{
  "image_size": 32,
  "method": "vicreg",
  "learning_rate": 0.0024,
  "max_precond_dim": 1024,
  "gradient_centralization": true,
  "weight_decay": 0.4
}
Rows from block 10 of a small self-supervised image encoder, named by matrix and row number. Rows with one number belong to one neuron. Each number is 50 + 10 x the weight over its row's rms, rounded and kept within 0 to 99. All counts start at 0.
After each neuron's rows are labels from the 100 images, of 14848, where the neuron reaches its largest size: "strongest on" is what is common among them; "place" is the part of the image that holds the peak. Only what is clearly more common there than usual is listed. The data: photos with spoken descriptions (Open Images, Localized Narratives).
# gate: MLP gate (model.blocks.10.mlp.gate.weight, 768x192), inputs 0-95
# fc1: MLP up (model.blocks.10.mlp.fc1.weight, 768x192), inputs 0-95
# fc2: MLP down (model.blocks.10.mlp.fc2.weight, 192x768, transposed), outputs 0-95

gate.754:46 42 49 36 56 33 56 55 34 36 55 40 39 48 56 48 63 44 39 65 39 46 44 48 37 66 55 33 48 52 54 62 30 45 50 48 50 49 57 56 49 41 59 49 30 42 28 58 32 61 45 42 46 56 40 32 63 53 65 47 48 42 70 69 43 35 62 51 70 41 55 54 40 66 40 63 38 46 52 66 52 40 48 49 52 60 69 60 55 64 51 46 53 54 51 49
fc1.754:30 34 63 39 49 39 40 66 51 47 38 66 33 52 52 53 61 41 60 58 49 44 38 63 51 30 45 52 45 55 36 42 60 58 60 47 40 60 46 37 49 48 47 55 42 34 52 48 41 39 47 47 56 56 54 47 53 36 35 43 45 61 54 61 49 50 54 62 44 46 57 27 43 43 58 45 51 50 48 49 52 56 53 33 65 44 53 26 55 60 32 52 38 46 35 52
fc2.754:61 52 47 57 52 41 52 39 57 44 42 53 36 53 58 47 43 45 56 37 58 57 42 42 55 38 56 78 50 48 54 42 57 66 61 62 44 35 49 49 58 54 32 62 55 68 56 62 55 49 45 50 53 51 57 67 28 55 50 29 52 45 75 47 50 53 43 45 53 45 49 55 55 54 32 42 47 48 36 28 63 49 36 48 62 59 55 50 45 42 51 48 49 49 51 49
strongest on: text has "sky"; text has "trees"; text has "grass"; text has "plants"
place: top centre

gate.655:49 60 61 58 39 40 46 53 45 39 43 63 62 63 70 49 50 56 42 54 48 45 67 68 55 55 62 47 41 58 49 51 58 45 42 47 30 51 50 76 50 60 48 42 65 51 34 30 51 43 46 65 47 69 54 28 41 46 60 41 41 58 51 42 52 69 49 60 62 37 51 55 56 52 36 40 46 32 48 71 31 47 46 55 48 48 64 65 46 60 65 30 53 66 43 41
fc1.655:54 54 49 44 49 40 48 55 65 57 37 56 72 62 63 61 54 48 40 48 56 50 53 56 55 53 55 30 48 74 37 48 52 46 53 60 53 66 53 51 45 50 47 35 59 42 29 27 68 40 60 57 39 70 51 34 40 46 58 47 55 63 55 27 61 58 57 57 65 48 62 59 53 40 29 46 53 38 49 59 36 39 45 52 42 43 48 51 45 60 51 50 52 62 48 30
fc2.655:54 72 26 26 33 58 39 37 57 47 45 69 61 46 64 63 62 47 33 56 24 51 50 60 42 52 51 32 28 44 31 57 58 37 48 62 62 62 60 54 49 44 56 38 38 33 59 43 58 39 47 70 45 55 47 61 64 38 58 54 53 57 44 48 62 48 42 38 45 55 49 51 50 56 61 60 48 77 47 29 45 46 54 58 66 60 68 54 54 40 44 44 57 55 44 51
strongest on: text has "table"
place: bottom right; bottom left

gate.225:44 49 64 73 64 60 80 54 48 48 54 55 51 52 53 54 49 59 34 37 60 34 57 42 31 42 62 34 74 45 45 33 43 33 46 48 30 39 41 71 38 46 59 53 49 38 51 66 45 70 40 52 56 55 39 52 39 56 45 50 61 60 29 66 42 57 59 45 53 44 57 45 41 62 47 38 47 53 50 40 44 43 46 37 57 57 44 49 38 44 33 51 49 51 28 37
fc1.225:57 49 54 39 39 50 41 51 38 36 55 40 53 66 55 47 60 40 62 62 55 60 52 53 67 58 50 53 36 55 52 42 52 65 62 54 50 57 68 42 60 54 66 36 49 54 76 47 51 48 57 72 75 45 67 49 51 50 34 65 40 43 45 47 64 39 53 44 42 39 37 53 48 36 44 58 51 40 38 42 52 67 45 60 63 45 58 53 52 47 52 63 49 55 44 47
fc2.225:62 65 46 67 59 41 65 50 56 52 53 48 56 49 51 38 46 63 42 69 38 42 62 55 59 47 44 35 65 46 54 55 55 42 48 41 38 60 38 51 46 45 57 48 72 48 27 47 46 44 47 41 44 53 31 32 42 28 45 46 32 54 35 67 20 43 59 53 44 60 54 40 49 51 42 50 51 39 51 52 45 54 44 52 46 30 55 37 41 55 47 43 44 52 57 47
strongest on: text has "sky"; text has "trees"; text has "buildings"; text has "grass"
place: centre

gate.657:59 54 40 67 49 43 58 70 60 51 52 47 50 37 45 57 60 52 56 58 72 61 55 55 47 55 68 64 34 50 69 42 58 48 46 65 48 45 65 50 38 70 56 29 54 46 46 41 66 42 51 70 66 43 63 43 48 56 49 56 39 60 56 60 52 51 50 56 62 52 47 51 42 34 54 51 57 61 36 64 63 42 43 55 40 54 52 48 44 58 63 56 57 51 47 60
fc1.657:66 52 43 49 60 46 52 45 56 70 55 52 53 42 40 88 42 63 62 57 51 32 66 55 49 69 64 42 45 47 72 47 49 50 57 58 39 47 61 64 32 56 56 43 51 57 34 48 53 41 58 37 48 47 56 48 31 59 58 44 41 48 58 54 15 54 66 63 43 68 47 66 69 45 49 60 44 47 56 48 56 36 63 46 44 52 41 62 48 65 40 59 44 55 59 42
fc2.657:54 41 51 36 59 55 54 53 56 51 48 32 54 57 58 31 51 52 53 59 60 43 51 55 34 38 56 59 33 40 42 42 64 59 44 53 58 50 62 51 39 44 55 66 49 49 51 47 55 39 55 78 51 68 59 44 44 55 57 46 46 64 46 47 61 59 47 36 40 45 29 45 53 44 38 48 59 43 54 50 52 40 40 63 65 56 46 24 57 31 45 70 43 45 53 56
strongest on: text has "dark"
place: middle right; middle left

gate.740:43 45 46 40 48 53 54 56 65 43 50 60 59 31 51 49 57 58 34 42 44 48 36 34 42 30 39 44 48 43 52 56 52 64 50 58 48 62 58 47 40 53 45 43 57 53 35 42 50 48 62 49 55 48 25 64 40 54 59 48 73 72 36 33 34 47 56 52 49 69 54 40 36 48 55 56 41 44 40 65 46 47 51 41 43 39 72 49 57 38 41 75 50 43 33 39
fc1.740:44 38 50 36 56 52 60 58 56 39 45 55 46 30 40 52 65 53 35 49 39 54 44 21 36 36 48 62 42 41 45 50 50 52 57 59 52 46 51 57 42 46 55 38 56 48 29 34 54 43 62 46 48 43 24 62 36 51 45 47 62 63 47 38 36 44 46 43 52 68 53 53 37 49 57 62 53 58 40 72 55 46 55 58 47 37 78 45 53 48 40 70 55 41 40 33
fc2.740:45 60 37 57 54 56 53 43 44 49 55 39 45 47 30 71 44 41 61 53 29 55 49 55 45 40 45 52 69 67 33 58 42 50 63 52 61 43 39 60 47 57 49 62 56 56 39 51 47 45 41 46 46 66 51 37 48 34 46 51 44 49 73 63 46 43 34 54 63 59 67 38 43 37 58 41 42 40 46 60 44 39 47 53 61 42 47 46 52 43 42 55 57 47 49 47
strongest on: text has "people"; text has "standing"; text has "sitting"; text has "table"
place: centre

gate.159:29 54 53 37 42 61 53 48 50 63 37 37 47 56 26 40 55 49 31 53 69 71 52 53 38 57 42 57 30 54 61 64 47 56 52 49 59 35 58 47 46 49 48 38 50 44 40 53 53 39 22 34 44 39 46 62 53 54 72 56 42 44 45 42 71 57 35 48 39 56 55 41 61 58 43 59 56 50 41 61 50 55 66 52 49 58 54 65 51 49 50 50 45 35 51 46
fc1.159:46 53 55 53 50 67 40 39 59 58 37 56 46 51 34 62 58 62 44 37 52 42 53 61 48 67 54 42 45 70 51 59 54 49 54 57 46 53 47 51 25 51 65 41 47 51 30 57 44 31 49 31 26 38 51 66 61 29 44 39 42 54 51 43 28 51 32 41 48 55 58 38 30 80 50 46 41 48 63 69 64 45 51 40 43 56 54 52 54 58 41 40 41 47 46 51
fc2.159:64 44 45 60 31 39 50 33 58 25 33 57 72 47 50 34 69 53 53 63 52 29 46 55 63 56 59 46 61 58 42 42 48 37 46 41 72 55 49 57 49 45 41 56 53 47 58 44 58 54 51 36 47 49 72 33 52 36 41 57 49 43 52 37 27 49 51 41 39 50 58 65 33 58 52 55 47 54 80 46 46 54 70 52 55 44 54 58 48 44 61 49 42 48 64 62
strongest on: text has "trees"; text has "grass"
place: top centre

gate.579:52 57 67 56 32 62 66 43 47 50 43 53 45 49 40 42 59 38 50 49 54 49 58 45 41 57 57 49 62 44 58 39 46 51 46 34 49 36 57 53 42 32 61 46 58 47 42 62 48 64 59 56 53 51 50 45 43 50 45 54 78 41 46 54 39 46 44 62 29 68 60 58 48 69 45 61 51 55 60 46 63 53 47 42 53 31 43 63 46 66 39 48 43 59 47 55
fc1.579:41 47 33 47 67 58 47 42 63 48 56 58 40 48 54 52 42 65 52 56 45 45 52 49 60 48 36 63 39 57 39 56 56 50 69 55 53 65 40 49 55 63 37 50 42 54 48 36 59 40 31 58 53 44 43 57 59 51 61 56 25 59 61 43 56 68 44 44 65 39 43 49 46 38 52 37 52 47 46 38 41 42 57 64 47 71 40 43 57 34 58 46 61 64 54 61
fc2.579:60 56 48 51 32 54 55 42 52 74 63 70 52 43 58 67 58 43 63 37 42 54 52 66 57 60 52 44 71 41 43 47 41 46 46 40 62 53 43 61 64 59 57 41 46 34 41 64 53 56 55 46 53 45 30 30 51 48 57 55 55 60 22 36 39 45 66 57 41 55 42 39 48 33 50 54 58 54 48 45 71 43 49 56 67 49 33 47 55 42 50 57 59 58 59 33
strongest on: text has "sky"; text has "trees"; text has "grass"
place: top centre

gate.524:42 40 46 48 73 57 55 62 43 53 34 54 53 40 53 48 54 35 57 34 39 54 48 69 54 43 34 39 46 61 42 50 39 52 66 53 46 51 47 56 61 40 51 43 40 63 46 56 42 49 50 68 48 38 48 58 39 45 37 59 69 65 49 53 49 54 31 42 54 34 63 54 50 52 75 45 50 38 48 50 47 54 63 38 57 49 67 40 39 62 50 62 42 41 47 54
fc1.524:56 34 45 51 43 41 54 42 52 62 51 57 47 51 50 46 54 63 42 46 40 36 46 50 49 53 42 56 44 64 31 50 53 57 59 37 50 59 51 58 45 59 57 47 46 49 54 39 52 45 47 43 44 38 51 47 50 45 38 38 57 26 45 41 47 38 56 38 52 58 35 45 34 37 64 52 54 46 56 41 48 20 49 61 64 61 76 48 47 32 39 70 48 59 47 28
fc2.524:59 61 50 29 47 42 44 41 48 54 71 61 47 38 48 44 51 62 56 52 45 22 48 45 63 62 41 54 42 34 46 42 58 53 44 45 45 39 73 53 47 48 54 29 51 52 49 53 48 47 54 37 56 38 34 41 43 63 49 28 64 45 47 50 30 36 60 48 48 47 34 39 34 53 54 37 54 33 54 54 57 41 61 58 51 62 50 46 36 42 62 49 48 56 50 50
strongest on: text has "sky"
place: centre

gate.651:46 61 60 53 47 52 61 57 43 50 54 48 47 64 48 57 65 32 39 52 58 31 70 36 52 37 45 47 56 50 48 53 30 40 50 43 52 32 41 42 33 43 62 48 31 52 54 50 50 40 49 47 54 34 52 41 55 31 63 56 43 34 49 75 54 38 52 48 71 41 49 42 37 58 67 43 51 62 50 72 56 46 47 41 41 35 46 51 71 68 50 51 48 44 39 51
fc1.651:44 52 57 55 44 45 38 50 52 48 48 65 43 40 63 45 41 63 55 48 54 66 59 47 55 63 57 40 48 48 50 52 64 48 51 51 49 47 41 46 42 47 39 54 54 35 66 51 49 56 60 38 49 75 32 30 39 54 46 33 70 46 40 37 62 57 65 44 48 44 57 51 53 56 41 50 62 51 43 43 45 47 24 60 48 63 61 53 64 44 50 33 51 62 39 60
fc2.651:33 58 52 69 41 59 58 56 53 43 84 55 39 45 48 50 35 64 49 43 55 69 68 52 60 52 48 52 52 82 68 41 79 54 51 55 60 55 47 36 62 60 18 63 55 47 40 52 48 57 62 51 52 53 67 53 54 53 43 37 48 60 27 51 44 51 57 36 47 56 38 38 68 49 44 43 47 58 49 54 47 63 42 53 54 37 53 44 43 50 52 41 42 40 54 31
strongest on: text has "trees"; text has "sky"; text has "grass"; text has "plants"
place: top left; top right

gate.678:41 53 45 48 51 52 71 48 66 54 57 50 45 43 45 48 43 59 39 41 55 64 40 62 47 54 50 57 43 46 37 60 36 61 47 58 51 56 50 61 50 62 57 65 53 59 56 29 52 45 37 61 55 48 58 51 34 40 34 36 51 55 54 52 52 46 56 49 44 58 70 55 42 42 44 67 48 32 54 42 40 71 32 47 33 43 39 60 50 36 32 42 46 44 38 35
fc1.678:42 51 50 48 42 50 66 49 60 51 49 43 36 42 42 59 55 49 54 38 61 52 44 56 53 59 53 58 42 46 42 54 42 52 52 70 63 61 53 50 62 60 42 53 48 58 51 36 50 57 36 53 59 60 57 53 55 46 70 51 51 56 68 55 59 42 29 57 53 66 61 49 37 37 39 64 39 49 56 40 33 67 36 30 38 55 47 56 51 55 36 69 57 38 48 51
fc2.678:61 39 57 38 55 47 54 56 57 61 49 54 43 52 37 65 51 49 66 64 58 53 55 49 33 62 30 55 57 72 73 47 58 35 64 44 39 45 51 29 73 42 56 43 37 64 64 55 41 44 56 51 50 46 63 36 56 61 71 51 62 37 42 49 47 36 41 70 63 39 48 49 55 50 37 40 34 46 41 52 47 50 49 53 47 36 43 68 44 58 28 55 59 48 48 49
strongest on: text has "people"; text has "them"
place: centre

gate.742:40 51 36 59 58 72 49 48 53 32 53 52 34 40 26 50 45 50 59 50 43 61 44 53 60 62 48 54 42 45 56 64 57 55 48 64 49 51 55 41 49 53 50 50 56 39 53 37 53 53 51 48 60 52 66 54 53 40 62 56 46 50 61 47 54 41 41 53 68 54 52 41 54 52 57 45 47 44 19 53 33 52 48 35 70 42 54 53 54 32 48 64 47 47 45 45
fc1.742:31 53 44 54 62 54 40 68 61 38 61 42 49 45 21 44 47 41 62 59 28 64 43 37 52 55 37 64 50 46 54 69 56 63 42 56 46 48 59 46 31 56 48 52 68 37 59 47 55 42 51 35 28 36 59 62 56 41 66 37 77 55 43 61 43 46 48 53 62 50 49 43 60 53 52 51 53 45 48 53 47 55 31 33 49 42 51 66 36 36 53 67 50 54 41 62
fc2.742:40 44 46 57 39 51 51 78 50 51 53 59 43 51 25 54 32 58 50 55 36 55 75 34 52 62 43 49 48 69 45 52 50 70 36 52 44 43 43 49 45 53 43 44 48 50 62 52 56 41 39 36 48 46 57 61 57 53 31 50 68 49 52 58 40 41 56 57 47 57 50 50 48 55 64 60 60 36 41 33 42 40 45 46 51 53 46 69 48 33 39 45 52 46 49 43
strongest on: text has "people"; text has "wearing"; text has "woman"
place: centre

gate.292:52 34 55 53 50 52 58 40 41 47 54 64 30 36 36 58 55 44 36 64 66 48 54 47 26 43 52 52 52 59 39 63 43 51 61 37 64 56 49 39 57 53 53 81 56 57 70 49 40 50 43 43 75 44 66 50 47 48 38 52 39 42 22 45 47 28 43 47 35 35 53 34 46 54 71 36 52 49 38 50 51 58 55 49 49 47 49 64 43 39 49 64 44 26 51 52
fc1.292:37 48 50 35 53 68 60 52 46 57 63 37 70 60 64 44 35 57 70 59 70 55 66 50 69 56 55 60 23 61 60 40 60 41 52 53 46 56 30 58 42 41 50 42 53 52 49 30 62 38 42 58 70 64 66 55 57 36 49 53 47 30 50 51 61 58 56 45 47 57 30 62 58 44 38 44 40 34 56 43 54 47 49 36 50 46 55 55 41 61 39 58 68 48 52 54
fc2.292:38 56 56 64 65 32 46 56 37 41 62 45 66 47 62 42 52 39 60 53 65 63 47 53 57 64 41 34 61 42 45 45 46 41 39 56 59 53 51 41 42 53 39 52 48 35 50 50 64 61 57 46 44 49 64 50 50 64 52 54 43 53 47 53 59 59 44 49 32 38 52 39 45 38 58 57 47 52 53 47 58 40 63 36 35 35 46 46 64 64 50 45 44 30 54 44
strongest on: text has "people"
place: top centre

gate.284:37 59 43 54 70 64 56 46 56 51 52 62 60 43 56 47 54 70 31 50 50 51 53 36 22 36 47 70 58 56 46 54 52 51 54 57 61 46 32 51 52 68 54 42 39 59 49 42 37 62 57 36 42 67 53 55 49 44 56 62 31 43 62 39 48 65 45 28 61 45 56 54 62 59 73 51 44 32 62 47 49 64 54 59 40 57 36 62 38 63 60 45 42 63 45 69
fc1.284:54 41 48 28 31 37 39 52 56 43 50 60 35 52 40 48 42 36 56 48 34 37 53 69 60 74 41 38 48 36 47 42 42 54 24 48 56 45 56 50 59 49 50 47 49 48 55 40 56 47 37 49 52 45 28 61 52 45 57 52 60 46 32 51 63 34 48 57 50 63 52 59 37 51 40 60 65 70 48 49 35 43 61 53 43 47 58 45 61 54 38 55 55 43 57 47
fc2.284:50 47 63 62 46 62 48 43 50 72 33 48 57 54 59 46 56 37 55 62 42 52 67 45 61 63 39 65 49 43 53 32 49 47 60 44 58 49 40 54 26 48 38 50 55 67 57 44 67 52 54 55 50 43 41 50 39 35 32 57 47 47 28 49 60 38 70 51 45 33 39 29 32 47 53 43 58 40 47 56 45 57 58 36 62 59 46 34 58 45 58 37 48 32 56 45
strongest on: text has "sky"; text has "buildings"
place: centre

gate.473:34 66 64 51 34 50 46 44 44 61 49 44 47 45 58 43 51 56 57 52 46 53 34 55 52 53 56 60 34 47 57 34 45 39 52 65 49 22 52 59 52 73 57 60 45 43 78 62 24 46 41 58 40 53 59 51 53 60 51 33 53 40 38 58 47 65 45 42 33 59 39 53 53 49 37 66 53 60 52 48 28 53 52 45 55 65 75 43 57 37 60 65 61 52 56 72
fc1.473:58 68 54 59 44 58 43 52 35 44 46 52 59 51 66 31 72 44 77 58 47 44 47 47 57 52 47 47 32 48 73 20 55 54 51 48 54 14 59 57 56 72 46 66 53 47 46 63 36 44 51 54 59 53 62 39 61 63 50 42 62 46 51 62 40 57 59 52 52 62 47 52 62 62 45 59 53 67 51 56 42 43 45 45 70 46 54 48 55 44 61 43 60 36 52 59
fc2.473:52 44 32 57 56 68 52 27 57 48 46 54 57 48 62 34 47 65 56 52 57 52 42 66 59 46 47 51 52 72 46 47 56 45 38 41 67 51 62 50 64 58 42 40 64 48 63 59 41 32 45 65 47 54 51 52 54 45 49 30 48 52 40 34 46 65 55 41 63 74 62 53 45 49 52 59 62 53 65 52 57 50 51 54 56 37 65 49 45 38 50 60 33 45 59 55
strongest on: text has "food"; text has "plate"
place: centre

gate.144:57 60 56 57 37 48 43 50 53 50 37 43 24 41 42 51 58 42 55 52 68 48 55 33 37 32 40 38 51 60 56 64 49 63 42 56 55 48 35 26 56 41 38 41 41 57 42 54 60 55 46 47 46 28 39 28 41 57 32 26 52 44 53 59 32 62 59 64 61 47 50 48 42 48 41 34 54 54 42 46 41 48 42 61 50 52 31 38 43 49 29 51 58 54 39 34
fc1.144:55 65 54 71 56 52 54 45 64 58 50 39 39 38 46 52 60 36 48 60 69 51 45 35 28 48 46 48 47 45 53 69 45 51 42 61 54 65 38 40 62 51 37 53 48 69 49 48 59 51 49 69 51 36 47 48 53 52 48 45 64 41 53 55 33 59 63 53 46 45 50 51 57 60 44 50 56 42 40 61 40 41 49 45 47 38 34 44 50 62 29 47 58 45 39 30
fc2.144:40 52 51 33 68 43 43 63 60 41 38 28 37 38 46 51 44 30 33 57 47 62 44 53 36 44 50 84 49 65 54 60 54 51 57 58 55 50 38 47 57 56 31 49 57 74 50 54 50 46 40 42 30 51 57 59 58 30 57 55 46 57 60 61 51 54 44 36 45 56 57 53 56 54 36 45 53 53 48 50 39 35 36 55 49 31 23 55 55 52 41 57 52 32 46 50
strongest on: text has "people"
place: centre

gate.384:40 53 57 64 48 63 62 51 66 40 27 56 67 39 67 53 49 37 55 52 52 52 30 43 49 30 59 54 39 55 52 51 50 42 68 49 54 47 51 66 34 46 56 60 53 51 49 38 54 50 50 66 56 66 54 51 65 44 62 32 51 49 65 44 63 52 71 46 51 55 57 55 58 42 55 60 54 42 65 44 42 55 54 38 56 43 41 52 47 58 44 63 60 60 43 59
fc1.384:48 48 50 47 36 39 44 45 63 65 58 60 57 43 52 36 48 50 45 32 61 47 42 35 58 43 53 45 58 48 61 60 66 49 55 61 41 44 40 50 42 48 44 57 50 43 52 56 39 44 56 39 28 51 76 58 73 41 42 42 67 32 48 45 58 47 54 47 38 61 46 38 64 51 42 60 53 50 49 60 48 50 52 44 51 33 37 63 55 44 60 38 53 66 55 49
fc2.384:35 48 53 47 78 57 59 57 50 48 48 47 41 56 48 56 58 63 40 41 42 47 52 52 53 62 41 16 49 54 38 55 54 38 40 45 41 34 58 31 66 50 52 40 45 58 48 55 47 67 61 53 61 50 28 59 31 65 44 47 56 54 56 47 45 36 46 47 62 56 32 42 37 55 62 48 55 66 48 37 49 42 50 69 55 41 53 74 46 49 38 54 58 46 55 46
strongest on: text has "table"
place: centre

gate.298:36 63 54 53 34 45 53 50 56 57 46 57 58 62 46 49 59 56 65 28 37 60 65 65 57 46 51 59 57 53 55 67 41 39 43 55 52 71 46 51 52 58 32 51 42 49 31 57 72 48 66 45 51 48 57 59 51 43 48 59 48 46 37 57 56 47 48 59 51 52 43 48 50 45 72 37 33 35 65 60 56 52 52 51 41 37 46 52 36 71 39 59 50 51 53 48
fc1.298:51 53 33 64 58 40 60 61 34 33 62 61 61 45 49 29 60 37 56 44 51 42 53 74 62 47 54 63 45 36 58 40 27 51 43 44 39 47 42 45 53 64 46 32 64 48 46 41 51 42 58 41 39 51 65 45 26 72 45 58 56 44 51 56 41 40 47 58 49 59 53 47 51 43 62 46 33 46 47 55 45 57 37 54 62 27 36 60 69 52 34 57 42 52 40 47
fc2.298:34 43 52 53 36 48 35 35 61 38 39 56 63 43 58 52 53 61 55 43 50 57 46 50 57 33 51 53 43 40 62 42 55 37 44 35 34 50 49 67 59 57 43 55 42 52 50 52 57 51 42 70 48 47 46 51 43 49 58 36 49 52 38 41 62 77 68 57 43 53 49 57 49 44 53 47 31 33 43 50 64 40 58 51 57 48 48 51 53 44 41 53 51 40 55 55
strongest on: text has "dark"
place: middle right

gate.708:57 47 71 52 75 44 72 59 45 50 42 55 37 52 63 46 47 38 56 53 40 43 35 65 43 42 64 50 44 57 46 54 51 41 32 48 42 46 45 43 61 29 44 58 45 62 60 43 52 58 32 44 62 56 69 40 58 48 28 22 32 53 55 50 43 62 54 57 48 46 58 46 52 52 55 50 31 47 56 31 50 43 72 45 59 52 46 61 62 54 53 28 52 41 37 38
fc1.708:53 45 59 38 50 42 49 61 46 60 40 50 54 45 57 48 47 55 61 58 43 42 36 46 34 51 61 53 42 43 54 56 47 41 39 49 42 69 65 37 59 50 45 49 37 49 56 43 24 56 49 43 53 48 42 58 45 52 41 42 35 52 57 40 49 50 73 59 42 33 46 40 45 53 47 69 48 48 46 40 60 46 53 42 64 46 66 64 48 54 40 38 48 22 39 37
fc2.708:36 58 38 55 70 44 55 42 55 44 38 61 63 63 42 55 63 58 62 48 59 63 53 36 51 42 54 64 51 63 38 48 51 56 62 57 57 65 45 52 39 49 51 37 49 49 50 50 41 43 43 59 42 68 44 61 45 48 60 44 40 48 39 55 42 39 65 48 56 47 62 64 60 53 62 71 48 40 79 58 58 48 35 43 56 46 45 34 58 38 56 42 35 18 52 44
strongest on: text has "table"
place: centre

gate.91:54 39 55 57 58 63 42 55 47 50 40 29 41 47 46 36 57 43 48 65 26 53 50 54 44 49 52 28 68 52 42 68 38 40 66 47 31 42 59 43 38 53 44 55 55 37 58 46 54 56 48 50 46 36 54 59 45 38 54 40 49 35 54 43 56 41 57 57 34 28 57 47 52 47 76 51 44 61 62 34 38 59 53 45 49 68 38 49 54 44 63 54 55 52 63 32
fc1.91:46 52 53 49 44 45 42 54 64 29 41 46 50 49 43 32 50 35 48 53 41 51 47 42 51 54 62 32 55 59 57 55 59 15 61 36 49 45 49 49 55 51 42 42 53 43 51 39 54 42 51 66 45 44 47 50 49 49 79 45 48 35 48 53 44 31 43 44 43 25 42 61 49 55 58 53 43 45 62 33 36 67 73 49 38 64 57 54 62 47 53 54 50 57 69 39
fc2.91:38 35 50 36 47 41 53 66 43 55 19 30 32 48 53 49 53 47 58 53 22 60 57 53 39 57 48 42 57 51 54 61 42 54 52 47 48 52 45 57 39 65 39 55 69 49 60 45 63 52 51 38 64 55 34 51 44 34 54 40 58 49 60 68 51 34 55 63 32 63 41 52 40 41 53 45 44 52 58 49 36 41 70 47 40 57 44 61 58 45 65 46 52 43 58 47
strongest on: text has "table"
place: top left; top right

gate.346:56 59 59 47 67 50 73 55 59 42 61 43 47 39 54 59 57 42 38 52 57 66 34 42 66 29 44 47 43 51 49 48 54 41 60 52 57 45 47 50 59 52 57 60 62 44 36 61 44 33 46 40 41 55 44 59 72 66 58 74 64 49 35 42 49 53 40 50 82 44 40 59 46 55 65 40 59 39 63 53 46 48 54 48 46 67 48 80 46 54 46 33 44 55 48 55
fc1.346:44 29 40 58 61 63 36 46 45 64 57 55 43 49 54 46 49 49 69 47 44 25 58 54 52 70 50 58 34 53 64 56 45 64 31 35 44 52 61 55 51 60 51 48 50 54 57 57 44 64 53 62 41 52 58 49 48 32 43 26 35 51 69 52 26 51 51 49 25 49 71 43 41 20 41 54 58 57 37 59 39 42 56 56 57 42 57 44 50 47 57 68 53 41 64 39
fc2.346:54 38 64 55 47 56 45 55 55 55 54 41 50 37 42 61 52 51 39 50 51 38 52 63 41 28 47 71 47 54 60 45 42 57 56 65 50 62 57 55 56 43 49 46 51 37 56 41 54 26 48 64 57 52 44 59 56 37 59 65 45 56 45 48 56 49 43 59 38 44 31 41 48 38 28 50 32 49 47 42 39 55 55 57 52 61 55 63 47 56 41 45 41 46 33 50
strongest on: text has "sky"; text has "water"
place: centre

gate.147:48 51 39 42 38 54 50 38 39 55 62 54 48 38 36 56 51 51 28 34 54 62 50 38 64 59 36 35 43 42 62 52 52 46 64 62 43 53 32 43 54 53 46 58 52 49 60 31 47 58 52 39 46 64 62 24 65 48 51 65 46 42 55 32 30 61 46 46 68 44 70 39 48 48 59 44 42 46 49 44 38 57 51 33 57 57 58 50 48 40 57 56 45 51 65 56
fc1.147:52 53 60 36 41 47 46 63 43 61 43 44 60 61 51 46 44 47 62 64 34 44 47 53 54 52 45 50 60 69 40 41 50 46 38 19 51 42 55 51 47 51 46 49 62 62 32 44 46 50 57 48 65 61 41 59 33 54 48 41 49 62 54 56 65 41 52 64 36 60 41 46 51 58 40 67 61 61 45 71 59 39 63 69 38 47 46 61 55 55 54 33 45 43 51 50
fc2.147:50 42 57 36 34 54 62 40 46 60 69 49 55 56 67 43 35 40 40 46 40 60 56 53 63 50 46 46 61 69 22 42 53 42 52 47 52 48 62 54 38 59 36 56 46 40 51 40 49 62 56 58 52 29 48 39 42 55 55 45 58 48 58 57 63 21 44 46 75 52 56 31 40 44 62 57 46 55 36 39 56 40 56 50 49 38 45 38 59 40 54 52 34 47 61 62
strongest on: text has "sky"
place: top centre